Rows from block 9 of the image encoder of a small image captioner, named by matrix and row number. Rows with one number belong to one channel. Each number is 128 + 32 x the weight over its row's rms, rounded and kept within 0 to 255. All counts start at 0.
After each channel's rows are labels from the 100 images, of 14976, where the channel reaches its highest value: "patch colour" is the nearest of a few named colours to the mean colour under the peak; "top examples" is what is common among them. Only what is clearly more common there than usual is listed. The data: photos with spoken descriptions (Open Images, Localized Narratives).
# convs0: expand pointwise conv (encoder.blocks.9.convs.0.weight, 384x96x1x1), inputs 0-95
# convs1: depthwise 5x5 conv, stride 2 (encoder.blocks.9.convs.1.weight, 384x1x5x5, trained with AdamW), a 5x5 kernel
# convs2: project pointwise conv (encoder.blocks.9.convs.2.weight, 192x384x1x1, transposed), outputs 0-191

convs0.270 [175  94 135 138 165 141 130 114 138  82 144 153 134 146 138 162 157 138 123  70 212 121 123 174  21 104 128 130 126 136 153 155 126  99 146 115 118 130  37 187 139 108 120 146 113 155 171 118 151 112 172  69 123 139 140 117 154 115 120 153 134  84 113 155 119  85 102  40 125 127 120 109 142 128 102 151 122 115  94 187 140 157 198 155 180 133 161 121 132 135 123 108 181 174 146 120]
convs1.270 [124 100 165 161 150 132 119 117 143 160  99  84 141 125 175 121  73 115  93 169 107  45  96 112 148]
convs2.270 [135 138 126 175 144 156  62 147 149 160 171 140 145 161 100  70 103 139 112 123 134 146  91 123 112  94 153 119 123 150 141 115 135 143 183  97 134  89 155 137 165 123 139 150  85 150 126 226 118 157 127 167 123 147 166 181 105  71 143 142 180 138 166 119 120 144 151  86 213 114 178 109  98 178 110 156 141 111  66  87 163 103 142 121 102 168 112 143 121 182 106 110 148 127 139  63 137 122 136 108 124 197 101  83 172 100 123 132 161 147 143 151 165  68  93  74 115 155  89  89 160 144 167 164 151  99 195 122 122 132 147  99 133 176  96  95 165 104 106 114  63 174 106  83 174  81  72 109 143 157 112 138 118 153 134 119  60 151 123 113  97 136 122 155  77 111 104 150  82 124 199 108 118 163 146 115  68 158 143 166 106 110 123 167 139 139 168 141 154 147  70 169]
patch colour: grey
top examples: text has "sky"

convs0.84 [138 147 102 127 108 104 112 111 156 144  99 178 121  97 134  47 124 144  92 158 145 161  90 100 116 217  84 140 126 126 129  95  94 228  90 151 125 110  94 145 139 169 128  83 165 166 121 162 175 103 109 115 122  72 118 130  85 137 125 131 116 151 112 169 148 185  81  93 107 159 132 158 180 134  65 112 126  89 140 117  81 145 152 118 170  80 113 123  65 103 126  94 128 157 136 137]
convs1.84 [107 122 161 161 179 167 141 185 171 141 138 166 125 148 169  57 109 111 132 136 123 121  69 120 147]
convs2.84 [171 138 134  97  63 198 181 147 131 121 162 130  97  60 101 202 115 117  73 123 122 162 179 150 134 101 124 157 194 102 128 124  96  83 169 142 109 149 161 114 154 104 113  73 190 171 162 142 136 169 110 155 113 125 128 131 110 113 195 153 127 108 135 120 147 131  76 132  83  71  88 133 149 138 123 152 141 147 159 108 175  92 137  80 115 112 149 140 122 130 103  85 134 133  97 119 162 134  84  78 121 161  96 140 123 111 136 149 106  88 111 115 133  86 130 114  78  93 170 122 173 184 111 144  98 107 111 122 105  88 177 183  92 121  93 168 176 108 134 107 145 107 122 190 117  56 156  71  85 130  74 170 107 141 115 124 117 112  86 202  84 147 188 115  98 107 142 156 148 114 139 148 143  91 135 102 159 121  65 157  82 166 152 118 124  53  93 176 163 151 127 135]
patch colour: brown
top examples: text has "flowers"; text has "plants"; text has "color"

convs0.3 [110 135 118 152 192 122 152 116 156 174 165 130 143  99  90  82 116 138 184 118 118 132 168 107  65 116 146  94 131 124 129  86 161 129  81 104 103 104 164  77 146 128 134 116 171 126 101 125 130  74 124  51 141 138 129 108 153 113 181 172 102 113 146 118 106 114  21 122  80 114 193 169 113 122 126 109 206  88 157 107 135 114  82 145 136 147 129 179 166 142 168 105 131 155 131  90]
convs1.3 [130  90 134 156 180 116 109 106 163 210 102  71  94 122 124 111 102 100 146 154 153  91 104 162 119]
convs2.3 [150 109 125 101  73 155  95 100 110 105 127 162  95 145 164 174 107 137 122 191 115 137 109 150 161 186  81 117 145  96 118 236 101 149 139 136 117 148 120 153 135 154 152 127 191 121 147  61 111 121 102 160 150 165 109 136  84 128 143 110 160 185 116 127  87 121  85 148  90 100 103 144 143  74 131 151 179 135 126 120 145 144 108 117 124 162  94 134 111  87  77 187 120 171  58 161 167 108  68 134 128 119 109 102 105 117 181 138 135 154 163 126  91 139 116 133 108 101 115 115 136 108 124 149  83 112 113 125 158 109 111 155 154 133  99 150 160 149  83 121  91 190 109 108 129 104  82 109  73 137 117  78 148  88 100 110 137 153  74 144  74 192 146 151 140 145  47 119 129 141 121  73 157  94  49 112 119  42 129 148 104 156 174 102  97 153 105 165 150 105 189 200]
patch colour: black
top examples: text has "table"; text has "sitting"; text has "chairs"

convs0.43 [101 138  73  92 152  91 105  97 121 164 124 175 151  99 142 145 106  87 161 131 129 127 170 168 139 190 121  90 128 130 128 127 150 172 126 163 139 164 127 182 170 149 131  88 106 146  87 145 133 115 179 156 170 193 162  88 112 138  92 153  86 140 161 117 153 135 158 140 136 139 112 164 150  73 155 187 127  69 116  89  77 196 175 171 115  98 156  86  96 102 126 130 125 187 158  75]
convs1.43 [115 154 143 120  74 123 107  52  70  74 113 102 114 133 130 158 105 119 151 149 172 157 149 176 135]
convs2.43 [134 165 131  95 128 148 117  98  82  78 171 107 143 135  91 148 161 151 150 122 162 130 144 100 140 120 110 168 155 141 154 112 154 157 136 125 151 140 135 169 106 183 107  77 128 184  73 100 119 162 128 108 136  95 161 140 187 123 136 141 170 119 145 102 128 118  72 150  99 174  88  83 125 126 122 150 178 122 142  59 148 164 150 113 133  82 106  99 109  87 177 117 130 130 149  90 215 134 176 119 157 125 145  78 100 115 136 148 109 189  89 149 130 109 141 111 116 137 121 129 105 196 133 171 104 137  97 136  94  93 110 167 121  67 159 147 137 137  99 142 116 166  87 140  85 130 197 175  99 105 130 187 174 155 124 132 144 108 125 178 138 104 129 121 181 130 186  64 132 146  85 118 231  89 151 119 122  42 177 145 166  93 105 164 124 119 145 188 119  82  92  63]
patch colour: pink
top examples: text has "sky"; text has "trees"; text has "plants"; text has "grass"

convs0.85 [122 172 137 122 143 167 117  83 157 131 122 166  91 141  97 212  90 155 106 129 134  62 117 171 157 103 136 130 141 136 130 121 106 151 102 160 113 167 156 207 159 102 146 163  99 121 180 214 173 176 120 169 139 112 135 115 151 144 102  74 188 167 150 157  59 134 145 164 138 105 129 121 105  98  78 102 142 145 114 173 168 102 151  95 101 150 104 128 152 161 153  98 135 168 108 159]
convs1.85 [111  99 104  75  81 131 131 154 166  95 162 142 156 135 127 167 170 165 151 136 175 154 167 178 164]
convs2.85 [124 130 112 124 143 121  98 117 177  95 154 128 101 160 231 108 142 144 147 131  72 120 149 153 108 156  86 168 121 164 161  75 128 176 135 208 131 134 129  99 124 161 185 133 112 148 125 106 195 114 136 146 154 110  80 197 118 136 117 119 101 131 116 132 191 107  96 201 164 123 114 122 125 172 155 101 102  51 145 118 165 170  81 102 120  86 142 103 152  97 138 105 127 113 167 125 158 164 153 101 149 132 117 107 150 182  91 136 121 163 169 148  91 142 146  78 125 126 108 152 147 201 164 103 160 143  91 149 124 152  69 117 106  86 137  67 164 159  77 150 158 122 154  73 144  76 144 107  77 182 100 154  79 175  94  87 122 129 109 167  94 126  98  92 169 159 136  86 113 135  61  69 102 112 123 123 146 105 181 155 130 160 118 139 162 173 118 129 163 104  95 116]
patch colour: pink
top examples: text has "standing"; text has "holding"; text has "wearing"; text has "man"

convs0.362 [165 132  94 154  95 110 131 143  99 143 171 112 145 110  89 103 125 117 176 133 121 133 142 213 110 124 124 107 136 175 141  42 118  92 129 113 166 214 144 154 131 150 151 115 126 154 103 140 130 119 137 170 103 151 137 152 102 133 158 175 172 165 145 145  53  94 162 134 105 110 108 130 150 170 127 126 123 152 119 157 190  18  67 167 103 109 103 165 105  96 135 104 127 110 102 164]
convs1.362 [ 85  68 113 101 113 130  62  98  86  88  91  99 118 113  85 110 122 115 116 110 105 130 109 112  67]
convs2.362 [100  84 144 106 103 127 121  82 118 192 127 190 161 156 106 126 101  70 156 123 107 145 141 151 162 118 195 129 154 120 155 126 139 104 109 115 153 121  95  96 162 186 189  89 207 143  94 129 110 131 202 102 201  86 153 155  90 145 121 109 120  78 152 132 117 131 106  89 116 185 165 108  93 173 133  84 169 115 173 111 173 113 159 213  82 158 182 143 132 121 112 152 122 100 138 132 115 118 128 129 165  99 106  73 139 155 132  85 121 146 135 138 116 127 102 152  81  97 142  95 167 101 171 119 105 124 169 128 144 153 186 151  66 138  71  79  91 126 146 120  88 110 162 104 115 114 124 117 143  72 164 146 129 130 166 130 159 139 112 119 158 148  87 101 108 146 169 114  83 111 146 193 150 150 134  57 180 130  78  61 103 161  95 159 157 112 175 153 122  85 114 163]
patch colour: black
top examples: text has "woman"; text has "black"

convs0.333 [176 137  59 165 121 132 147 172 132 106 131 116 139 103  86  80 141 193 199 111 133 143  89 126 134 130 126 108 137 146 137 129 137  86 103 109 131  77  96 156 134  79 126 134  85 168 141  96 155 124  84  61 194 132 194  89 153 166 103  47 101 184 130 139 133 132 148  92  74 101 118 115 158 172 147 143  95 157 112 109 109  91 133 164 120  95  95 141 146 124  84  98  63 123 127 120]
convs1.333 [127 134 111 110 158 102 131 129 104 136  44  99  88  87  91  79 155  85 146 139 144 165  76 118 109]
convs2.333 [152 103 194 121 178 158 185 135  95 146 118 138 156 134 165 171 109  98 155 128 123  91  94  72 149 105 199 146 151 182  98 151  90 120 159 147 137  95  71 152 116 146 133 158 189 141 126 131 131 130 179 136 119 145 100 152  72  96 137  94 102 118 103  75 152 104 109 114  86  90 166 183  71  83 119  98 121  99 151 112 170 182 130 112  64  54 168 125 145  87 108  73 117 132 118 125 211 132 169 164 128 113 134 182 149  77  83 107 132 190 180  90 117 137 145  81 201 126 119 143 145 137 136 121 130 127 139 174 132 153 129 116 105 164  92 169  84  91 203 105 125  78 155 121  81 160 104  98 126 108 179 158 109 142 155 123 101 127  58 118 123 125 102 176 137 129  89 139 159  99 146 133 133 142 132 114 192 153 115  59 115 107 120 139 140 115 130 105 178 112 114 107]
patch colour: white
top examples: text has "sky"; text has "buildings"

convs0.255 [160 150  96  56  83 136 112  97 186 162 158 131 110 164 135  49 128 163 149 108 142 149 119 119 156  96  78 101 122 122 114 178 125  86 190 114 111  72 102  55 172 126 164 131 125 122  99 158 152 150  91 148 109 126 163  97 142 135 141 188 101 144 186 139  99  82 151 125  98 124 103 159 107 157 164 118 175 111 115 171  96 112 161 126 172  68  58 137 142 117  90 138 128 147 122 152]
convs1.255 [ 92 138 114 126 125 102  80 149 132 147 105 139  86  89  87 190 168 157 161 123 187 179 153 140 109]
convs2.255 [145 157  96  78 109 180  82 137 161 167 194 108  94 129 139 144 130 128 124 101 148 159 131 177 208 128  87 131 128 122 140 141 148 103 124  82 131 102 159  99 170  77 178  84 119 165 147 107 102 145 188 158 128 130  58  97 154 140 136 132 123 150  92 160 162 119 107 144 117 134 121 128 125 100 170 134  86 140  66 130 135  71 165 141  66 123 112  98 151 139 174 157  78 112  95 142  77 129  80 142 153 104 121  88 181  65 101 182  93 145  88 134 183 135 166 133 133 172 126 101 122 172  54 158 193  75 140 103 131 172 108 146 121  59 102 195 100 149 109 166 134 114 143 134 144 124  78 161 161  69 134  84 127 110 152  82 147 160 143  91 169  90 117 147 121 174 109 126  47 141 149 182 120  96 116 123 128 138 122 140 162  99 131 133 186 120  86 147 108 116 164 128]
patch colour: white
top examples: text has "sky"; text has "trees"; text has "building"; text has "buildings"

convs0.229 [140 154 183 109  55 160 128 104  72 106 183 104 135 124 151 145 133 134 118 140 124 116  99 137 138 151 176 120 125 107 153 137 120 129 126 174 134 151 101 130  97 108 128  88 129 103 129 143 149 134 154 186  92  76 147 166 162 151 185 113 130 182 168 144 117  91 119  80 170 174 127 185 111 186  84  50 140 130 188  65 151 148  81 103 152  63 138 101 171 115 159 127 145  93 112 163]
convs1.229 [116 114  70 103 142 104  83 109 125 124  82 143 156 181 106 116 146 154 137  54 163 171 120 153  91]
convs2.229 [104  54 126 124 144 107 105 245 130 103 127 114  89  71 154  91 120 101 134  98  97 193 158 194  88 158 166 144 168 107  51 111  67 153 137  97 101  93 163 105 117 172 101 129 176  96  79 152  99 119  98  81 142 156 101 163 186 111 146 119 140 182 149 143 170 158 119 161 174 133 115 164 117 122 119 150 123  85 104 150 100 128  89 188 159 196 147 162 133 110 165 120  79 141 112 131 103 122 126 113 115 135 133 146 135 123 132 197 112 130 159 112 168  99 118  85 155 155 141 118 122 153 182 126 154 110  77 168 189 111 130  69 102 143 117 160 147 111 146  73 102  80 110 125 164 131 102 201 134 149 174 121 175 100 118 109 113  86  91 113 114  93 118 156 130 147 141  81 143 135 116 107 131 121 173 117 124  63 131 117 132 167 128 154 150 150 196  70 139 110 103 114]
patch colour: white; pink
top examples: text has "white"

convs0.6 [111 113 140 105 151  74 118 133 155 124 137 121 126 217 155 150 106  70 141  95  82 121 160 140 137 146 135 136  91 124 148 164 164 144 102 137  68 178 128 127  91 129 173 146 183 156 122 143 118 106 105 132 118 162 114 142 132 114 174 135  91 164 165 201  96  57  96 137  46 154 118 134 113 121  91  66 151  90 147 106 106  84  97 176 114 163  98 158 112 115 161 145  69 121 168 170]
convs1.6 [162 163 143 152 121 148 152 160 138 128  86 102  70  72 103 110 161 164 135 155  78 123  79  99  90]
convs2.6 [ 91 144 136 117 105 121 177 115 162  71 136 109 180 159 124  85 142 157 115 130 156 148 100 112 160  88 112 155 182 120 140 159 137 169 130  96 139 132 157 170 108  86 172 188 145 140 127 168 170 130 124 147 113  94 122 105  94 143 142 163 129 135 149 100 111 111  64 109  89  95 121 119 152 124 222 140 116 158  75  73 148 176 134  97 171 152  70 140 124 146 110  80 140 139 144  94  91 131  73 138  93 139 183 143 127 120 122 169 112 176 110 102 202 105 126 147 144 126 101 115  68 135 165 138 107 133 108 147 128  90  73 139 162 150 181  85 116 163  46 154 129 111  53 104 145 136  86 189 135  84 141  76 163 117  88 198 162 203 100 129  93 116 105 122 118 161 155 151  96 149  98  77  69 139 104 116 118 125 176 169 123 104 162 131 101 106 139 110 122 196  94 113]
patch colour: black
top examples: text has "sky"

convs0.253 [145 148 152  42 115 121 133  84  93 155 143 192 107  61 160 123 131 139  91 117 141 123 131 125 106 150 103 194 111 187 127  91 169 107 189 158 121 129 179 150 111 169 152 109 151 138  86 145 149 183 106 175 110 187 140 123  93 107 125 128 113 210 100  91 165  77 140 118  89 211 161 153 116 114 122 144 141  90 126 131 105 109 148 132 138 151 167 132 147 116 148  78 118 149 128  84]
convs1.253 [179 190 170 133  88 176 128 157 137 154 137 117 132 128 169  96 104 134 123 142 108  87  95  85  72]
convs2.253 [123 137 201 161 112 138 161 141 109  94 107  95 181 141 115 104  91 149 101  52 122 130  65  91 172 143 138 109 137 112 133  89 158 155 118  95 124 175 173  95  73 137 136 133 122 137 135 152 106 156 193 116 166 152 112 168 116 109  88 121 163 115 198 137 150 117 152 112 131 112  89 132 172  81 137  73 143 150 168 110  99 124 170 111 128 137 126 126 135  97  98 175 106 137 152 126  59 136 142 169 113 150 158  45 128 141 114 152 124 202 138  68 172 122 166 107  84 149 122 144  99 112 165 127 115 131  86 136 197 121 122 124 164 190 170 117 125 187 142 145  89  94 148 137 151 123 151 180 199 112 142 183 151 171 139 175 163 126 139 173 116 149  39 135  87 122 162 131  95 179  85 152  82 137 152 105 156 159 121 135 120 174  63 123  66 111 120 115 130  91  88 120]
patch colour: black
top examples: text has "sky"; text has "trees"

convs0.323 [ 86  68 124 171 149 156 175 111 102  94 136 130 141  63 149  89  75 106 184 147  85  66 151 176 129  97 128 175 133 154 139  91 112 149 151  79  90 167 135 112 133 139 154 155 132 110 144 100  99 188 147 134 113 125  95  69 122 175  95 115 139 127 117 174 128 206 109 152 182 136 144  94  97 173 140 180 143 120 180 157 136 102 140 132 119  88 178 143 174 127 140 181 147 126  98 146]
convs1.323 [ 76  78  94 103  87  86  81  99 127 103 151 140 123 139 156 159 163 137 155 179 150 161 132 167 162]
convs2.323 [ 95 112 177 162 101 182 122  84 121 100  68 139 119 117 122 142 222 137 118 106 115  99 148 149 127 114 117  88 138 115 118  92 110  99 112  79 156 107 134  93  99  67 113 124  94 154 182 148 141  96 107  58  96 111 146 106 142 129  75 190 129 130  94 107 139 113 131 159  91  96 122 117 144 122 103 127 120 189 149  88 107 114 115 102 177 140 134 100 112 158 153 134 152  93 110 117 195  92 101 161 132 127 142 169 103 148  79 100 102 170 134 152 166 158 128 126 107 108 112 110  88 101 169 115 158 102  86 157 118 142 103  27 128 161 146  84  96 105 156  79 144  69 148  86 162 162  95 143  76 104 100 124 128 125 152 188  96 217 149 138  99 107  61  92 165 126  83 119 127 150  90 149 105 162 123  49 126 168  49 157 152 110 135  79 105 135 114 134 112 174 126  84]
patch colour: white
top examples: text has "sky"; text has "trees"; text has "road"; text has "water"

convs0.319 [120 119 144 151  91  80  67 155  86  93 139 146 173 137 126 108 164 123  67 121  71  86 148 130 135 132 122 142 104 174 108 166 126 147 125 141 137  91  97 159 139  93  47 162 151 154 124 108 132 116 152 109 113  67 158 153 126 142 108 166 151 115 152  99 148 141 108  80 123 114  79 110 140  96 148 239 113 142 152 153  72  79 138 171 137 132 150 158 136  65  93  70 152  78 133 125]
convs1.319 [102 110 112 163 184 111 120 117 155 198 110 102 136 161 194 140  82 165 119 151  77 124 121 109 131]
convs2.319 [ 57 153 155 138  96 168 156 195 117  55 117  98  87 112 125 158 121 126 148 186  73 193 132 176 131 102 125  82 102 124 135 117 125 113 101 136 109 110 134 103 108  95 145 126 116  59 162 198 120 153 121 137  85 103 181 148 120 144 130 136 127  96  89 150 133 137 175 157 146 148 122 130 104 178 171 116 186 108 139 144 109 119 153 106 135 131  17 172 128 169 180 189 171 135 103 125 114  94 103 101  84 134 157  92 137 142 121  53  90 154 154 153 158 129 102  92  85 139 169 116 137 162 119  92  98 128 102 116 119 114 159 134 119  95 167 118 170 107  85 125  73 121 114 127 196 102 125  87 147 148 149 187 101 112 113 155 180  96  73 136 109 110 106  90 138 131 114 167  61 199 134  87 140 147 127 179 102 162 120 152 148  88 162 147 139 108  80 154 110 133  74 123]
patch colour: grey
top examples: text has "trees"; text has "sky"; text has "water"

convs0.38 [158 141 128 150 135 129  45  82 169  78 153 107 151 147 138 114 107  99 161 145 104 106 108 171 112 186 114 148 122 194 166 131 147 152 145 135 151 137 148 180  97  78 129 216 132 162 115 167 117 137 133 116  75 105 180 139  77 106 156 177 164  55 131  86  99 136 117 205 134 159 157 171 176 154 112 201 138 136 110 139 143 127  82 105 136 111 121 135 128 114 151 132 134 134 123  95]
convs1.38 [107 100 129 112 139  79  83 131 130 137  95  74 123 144 141  95  63 105 102 140 108  83 113 131 204]
convs2.38 [137 115 140 169 154  82  71 116 100 167 134 101 121  63 142 132 117 129 210 141 140  91 121 150 170 167 176 137 111 161 198 188 119  70  91  59  92 100 114 126 116 181  76 139 143  79 139  90 167 114 110  74 109 145  96 105 140 107 130 156  99  93  58 159 135 118 112 184 171 145  82 141  98 123 132  77 134  62 142 153 144 168 129  95 103  79 144 109 139  97 160  92 169 125 181 168 118 144 149 113 139 147 144 111 156 129 129 144  84  96 126 159 143 155 128 145 110  98 171  98 119 143 134 166 150 158 145 142 164 121 162  70 131  64 185 110 160 109 157 171 165 132  88 119 143 162 147  98 108 154  87 143 104 171 138 126 122  64 114 173 129  73 157 202 103  90 203 147 132 100 102 119 175 131  94 177 116 164 129  98 116 145 116 155 152 126 129 141  71 102 129 106]
patch colour: pink; white
top examples: text has "text"

convs0.252 [137  92 156 137 162 156 168  95 127  83 137 151 162 148 123 116  94 111  67 173  87  94 136  74  90 136 142  89 118 153 114  72 158 129 107 173 140 126 143  74 128  91  93 102 127  90 124 163 123  79 123 143 136  81 193  88 160 214 128 117 141 132 171 113 133 147  60 185 188 106 135 122 118 159  80 146 193 160 133 119 147 129 137 168 107 110  84 108 120 153 118 161 168  96 156 157]
convs1.252 [107 143  76 102 129 118 138 112  70 119  89 100 115 146  77  74 123  98  89  72  77 109 100 131 134]
convs2.252 [152  89 152 137 105 157 121 149  69 144  69  99 220  75 141 125  96 134 111 106 136 220 172 124 158 146 105 122 130 145 128 164 107 174 149 166 100  64 154 140 163 116 181 144 112 171 162 123 139 114 111 148  75 157 108  96 140 142 149 141 129 115 101 125  89 190 175  80 142 143 113 138 112 129  89 146  86 142 128 141 128 158  81 100 125 127 118  95 115 255 123 100 147  89 108 137  81 126 111  97  95 151  74 157 170  76  45 177 125 124  87 104 130 143 123 139 164 129 110 107 113 110 104 111 145 107 167 174 137 111 132  86 127 136  97 106 107 140 184 141  78 110 107 151 148  85  62 163 130 126 149 139 115 125  93 146  85 120 146 170 164 146  85  92  94 127 151 149 138 143 124 114  96 117 157 176 118 212 111 159 139  85 163 130 152 122 114 172 180 116  92  80]
patch colour: brown
top examples: text has "trees"; text has "sky"; text has "grass"

convs0.287 [154 144 102 140 113 194  85 140  73 141 163 193 215 154 154 137 121 113  71 138  70 141 204 142 105 131 118 131 141  91 161 102 131 117 145 155  92 121 194 109 112 131 160 108 112 109 156 135 142 144 192 117  96  75 120 122 191 112 140  98  94 136 125 180 113 102 163 135 102  91  66 164  90 143 106 106 117 160 143 144 104 139 110 139 118 185 189 147 124 116 149 113  98 157 114 171]
convs1.287 [163 153 150 144  50 159 167 159 155  65  92 122 129 114  87 127 155 131 131  83 113 143 108  96  96]
convs2.287 [156 131 147 171 111 137  99 138  67 129 112 136 158 138  93 139 159 112 116 107  73 164  54 106 105 143 181 137 159 123  97 104 107 145 124 210 151 131 178 125 144 127 114 129 138 108 148 156 141 116 148 124 168 107  97 130 102 166 100 147 116 158 120 159 115 149 103 139 137  73 102 147 175 151 160 126  85 127 157  94  80 144 161 124  98 115 115 162 123 169 105  94 168 160 108 148 114  89  71 118 135 106 178 110 115 157 222 114  81 130  90 107 124 184 125 160 126  85 104 107 166 130 164 117 169 144 170 131 144  96 161  68 127 148 121  61 106 198 194  60 105 122 119 191 113  71  93  82 175 117 135  98 126 166 163 152 169 129 125 143  56 144 159 143 118 158 184 156 135  57 107 119 160  76 116 143 102 139 119  99  91 115 114 131  75  46 156 130 176 109 146 157]
patch colour: black
top examples: text has "sky"

convs0.9 [100 204 113 140  65  82 151 124 138  50 192  92 131 122 143  97 174 172 104 127 128  85 146 111 135 145 137 134 127 138 118 176 150 142  84 136 120 117  76 172  80  91 143 151 108  74  93  77 114 129 148 177 159 107  98  89 128 181 152  71 154 163 116 137 142 135 122 137 158 122 143 102 114 124  67 110 124 166 194  92 143 142 138 130 150 150  99 184  81 151 116  82 124  97 149  84]
convs1.9 [164 167 157 172  80 168 161 173 194  91 143 135 109 108  94 139 127 128 119 131  86  77 110 133 146]
convs2.9 [126 135 175 130 149 151 111 118  90 149  90 145  98 178 133 142 119  86 143 113 123 148 100 117  41 133  85 133 147 112 143 163 172  82 112 120 137  90 134 161 111 106 119 111  87 128 130 156 130 210 102 111 135 128 158 101 133  90 163 112 151 139 130  72 163 155 168 118  89  99  98 145 101 114 133 159 162 146 101 156 109 122 127 117 122 114 128 141 120 230 128 135 116 189 102  95  93  37  78 134 175 134  70 123 160  84 115 141  66 171 109 173  83 120 110 111 141 176 153 183 110 165  92 136 146  86 106 107 124 101 101  93  53 137 119 150  68 130 185 178  62 109 158 190 112 112 152 101 175  75 199 130 138 137 129 151 139  90 156 170 170 116 129 115  99 128 145 104 128 141  84 106 142 110 131  97 141 149  79  79  91  59 193 137 123 120 123 158 154 160 134 118]
patch colour: pink
top examples: text has "white"

convs0.227 [179 134 152  73 202 130 128 126 138 106 186 161 157 116 130 140 168  96 154 119 146 150  85 135  96 166 126 151 179 146 108 141  86  74 157 152  32 104  97 130 144  64 177 138 109 110 147 166 159 150 153 170 165 150 164 145  74 101 130 135 113 111 141 142 118 103  91 220 142 156 133 115  87 144 129 135 153 123  92 131  95  93 139  76  95 124 103 149 102 151 143 105 175 137 136 179]
convs1.227 [ 60  86 144 126 144  66  70 146 133 172  91 111 127 110 113 105 111 141 110 110 115 127 159 139 192]
convs2.227 [ 98 152 150 143 131 119 137 131  98 124 162 139 144  77 126 118 144  99 188 156 133  54 140 162 155 119 134  99 109 194 159  90  91  84 163  98 128 181 171 175  99 164  83 128 148 140 128 125 118 145 115 185  98 160 144 122 165 157  74 123 177 127 145 146 127 101  96 115 182 133 115 159 115  78 128 162  99  90 164 151 158 127 149 137 110  73 134 124 144 118 131  73 109  91 152 121 125 117 196 159 212 121 167  92 125 115 133  79 122  77 159 141 112 174 114 125 105 113  90  77 117  83 115 111 149  79 106 132  83 105 136 121  84  64 126  63 122  56 112 180 169 136 153 146  73 134 153 170 125  95  54 184 111 110 130 120 156 156 107 111  90 101 104 117 165 150 184 111 177  78 112 178 127 144 146  64 140 147 144 124 142 154 150 142 140 147 157 143  58  90 158 187]
patch colour: white
top examples: text has "white"; text has "color"

convs0.264 [108 149 106 101 135  97 197 178 131 151 122 123 161 166  93  69  87  77 152  75 115 168 129  95  80 127 103 152 138 144 144 162 143  83 146 135 142 123 179 146 159 168  93 149 144 127 164 143 111 137 167  82 133 223 100 124 118 177 117  66 116  72 140 135 128 100 121 125 156 144 148 170 147 142 178 144  95  58 162 129 132 135 140 122 111 107  82  77 136 142 170 119  75 149  97  80]
convs1.264 [ 56  64  91 110 114  98  80  71 102 140 108  86 100  99 113 134 106 116 121 135 100 106 150 143 144]
convs2.264 [129 139 121 125 109 113 120  94 164 149 163 166 119 148  79 164 146 108  72 122 170  95  88 142  88 106 145 139 147 115 136 164 153 125 105 137 152 185 115 148 108  65 150 117  73  79  52  71 148  84 146 176 172 151  82 110 197 147 166 120 100 142 100 103 135  82 110  85  97 184  81 116 133 104 100 136  65 102  93 180 135 213 142 124 105 163 143 143 163 142 101 169  79 132 135 126  88 116 135 100 117 125  71 192 127 129  81 129 127 145 127 160 113 157 154 124 132 149 163 160 170  85 136 117 104 136 110  70 147 127  86 170 146 114  95 127 166 126 148 136 121 112 206 102 116 141 158 156 157 187 158 135 138 180 134 155 131 142 121  87 171 166 163 148  97  79  78 158 139 114 172 134 127 151 104 103  98 152  88 102 209 152 127 131 150 131 107 134 205  66 164 140]
patch colour: white
top examples: text has "sky"; text has "trees"; text has "grass"

convs0.380 [145  96 126 130 122 112 118 136 104  81 163  61 139  77 157 140  68 131 107 150  93 126 122  73 152 123 146  48  93 142 118 125 174 162 169 138 141  94 107  47 128 126 100 115 132 131 141  99 153 135 159  86 152 231 146 124 132 133 119 107 145 156 140 117 125 123 128  90 167 134 188  70  98 156 136 126 141  98 145 178 174  95 150 131  99 124 110 194  73 140 173 139 124 176  91 153]
convs1.380 [ 70  72  81 101  94  69  69  86 104 110 119 117 111 115  93 114 119 111 116  97 121 108 114 112  97]
convs2.380 [138 179 129 127  89 131 131 105 104  88  82 113  96 127 144 121 107 152 108 117 125 128 138 129 145 136 170 118 104  87 112 127  99 145 130 131 138 214 105 166 125 124 203 153 140 134  96 108 126 109 104 190  85 152 160  58 107 101 166 115 115 144  90  84 120 154 156 173  84 126 140 141  42 132 138 137  75 136 202 167 132 157 139 119 208  64 198 147  53 105 168 124 109 198 108  89 178 130 157 194 110 119 119 162 158 108 143 150 109  33 154 106 144 187 158 195 107 126 157 135 139 146 165 125 135  60 149 162  78 132 184 130  96 142 126 155 151 145  91 132 163 128 106 100 120 142 148 111 121 105 123 120 162  90 128 140 122 128 180 120  91 149  94 115  88 140 151  62 143 155 114 112 116 176 173 151 167 138 188 137 124 116 127  94 103 146 121 118 100 102 104 155]
patch colour: brown
top examples: text has "sky"; text has "trees"; text has "grass"; text has "plants"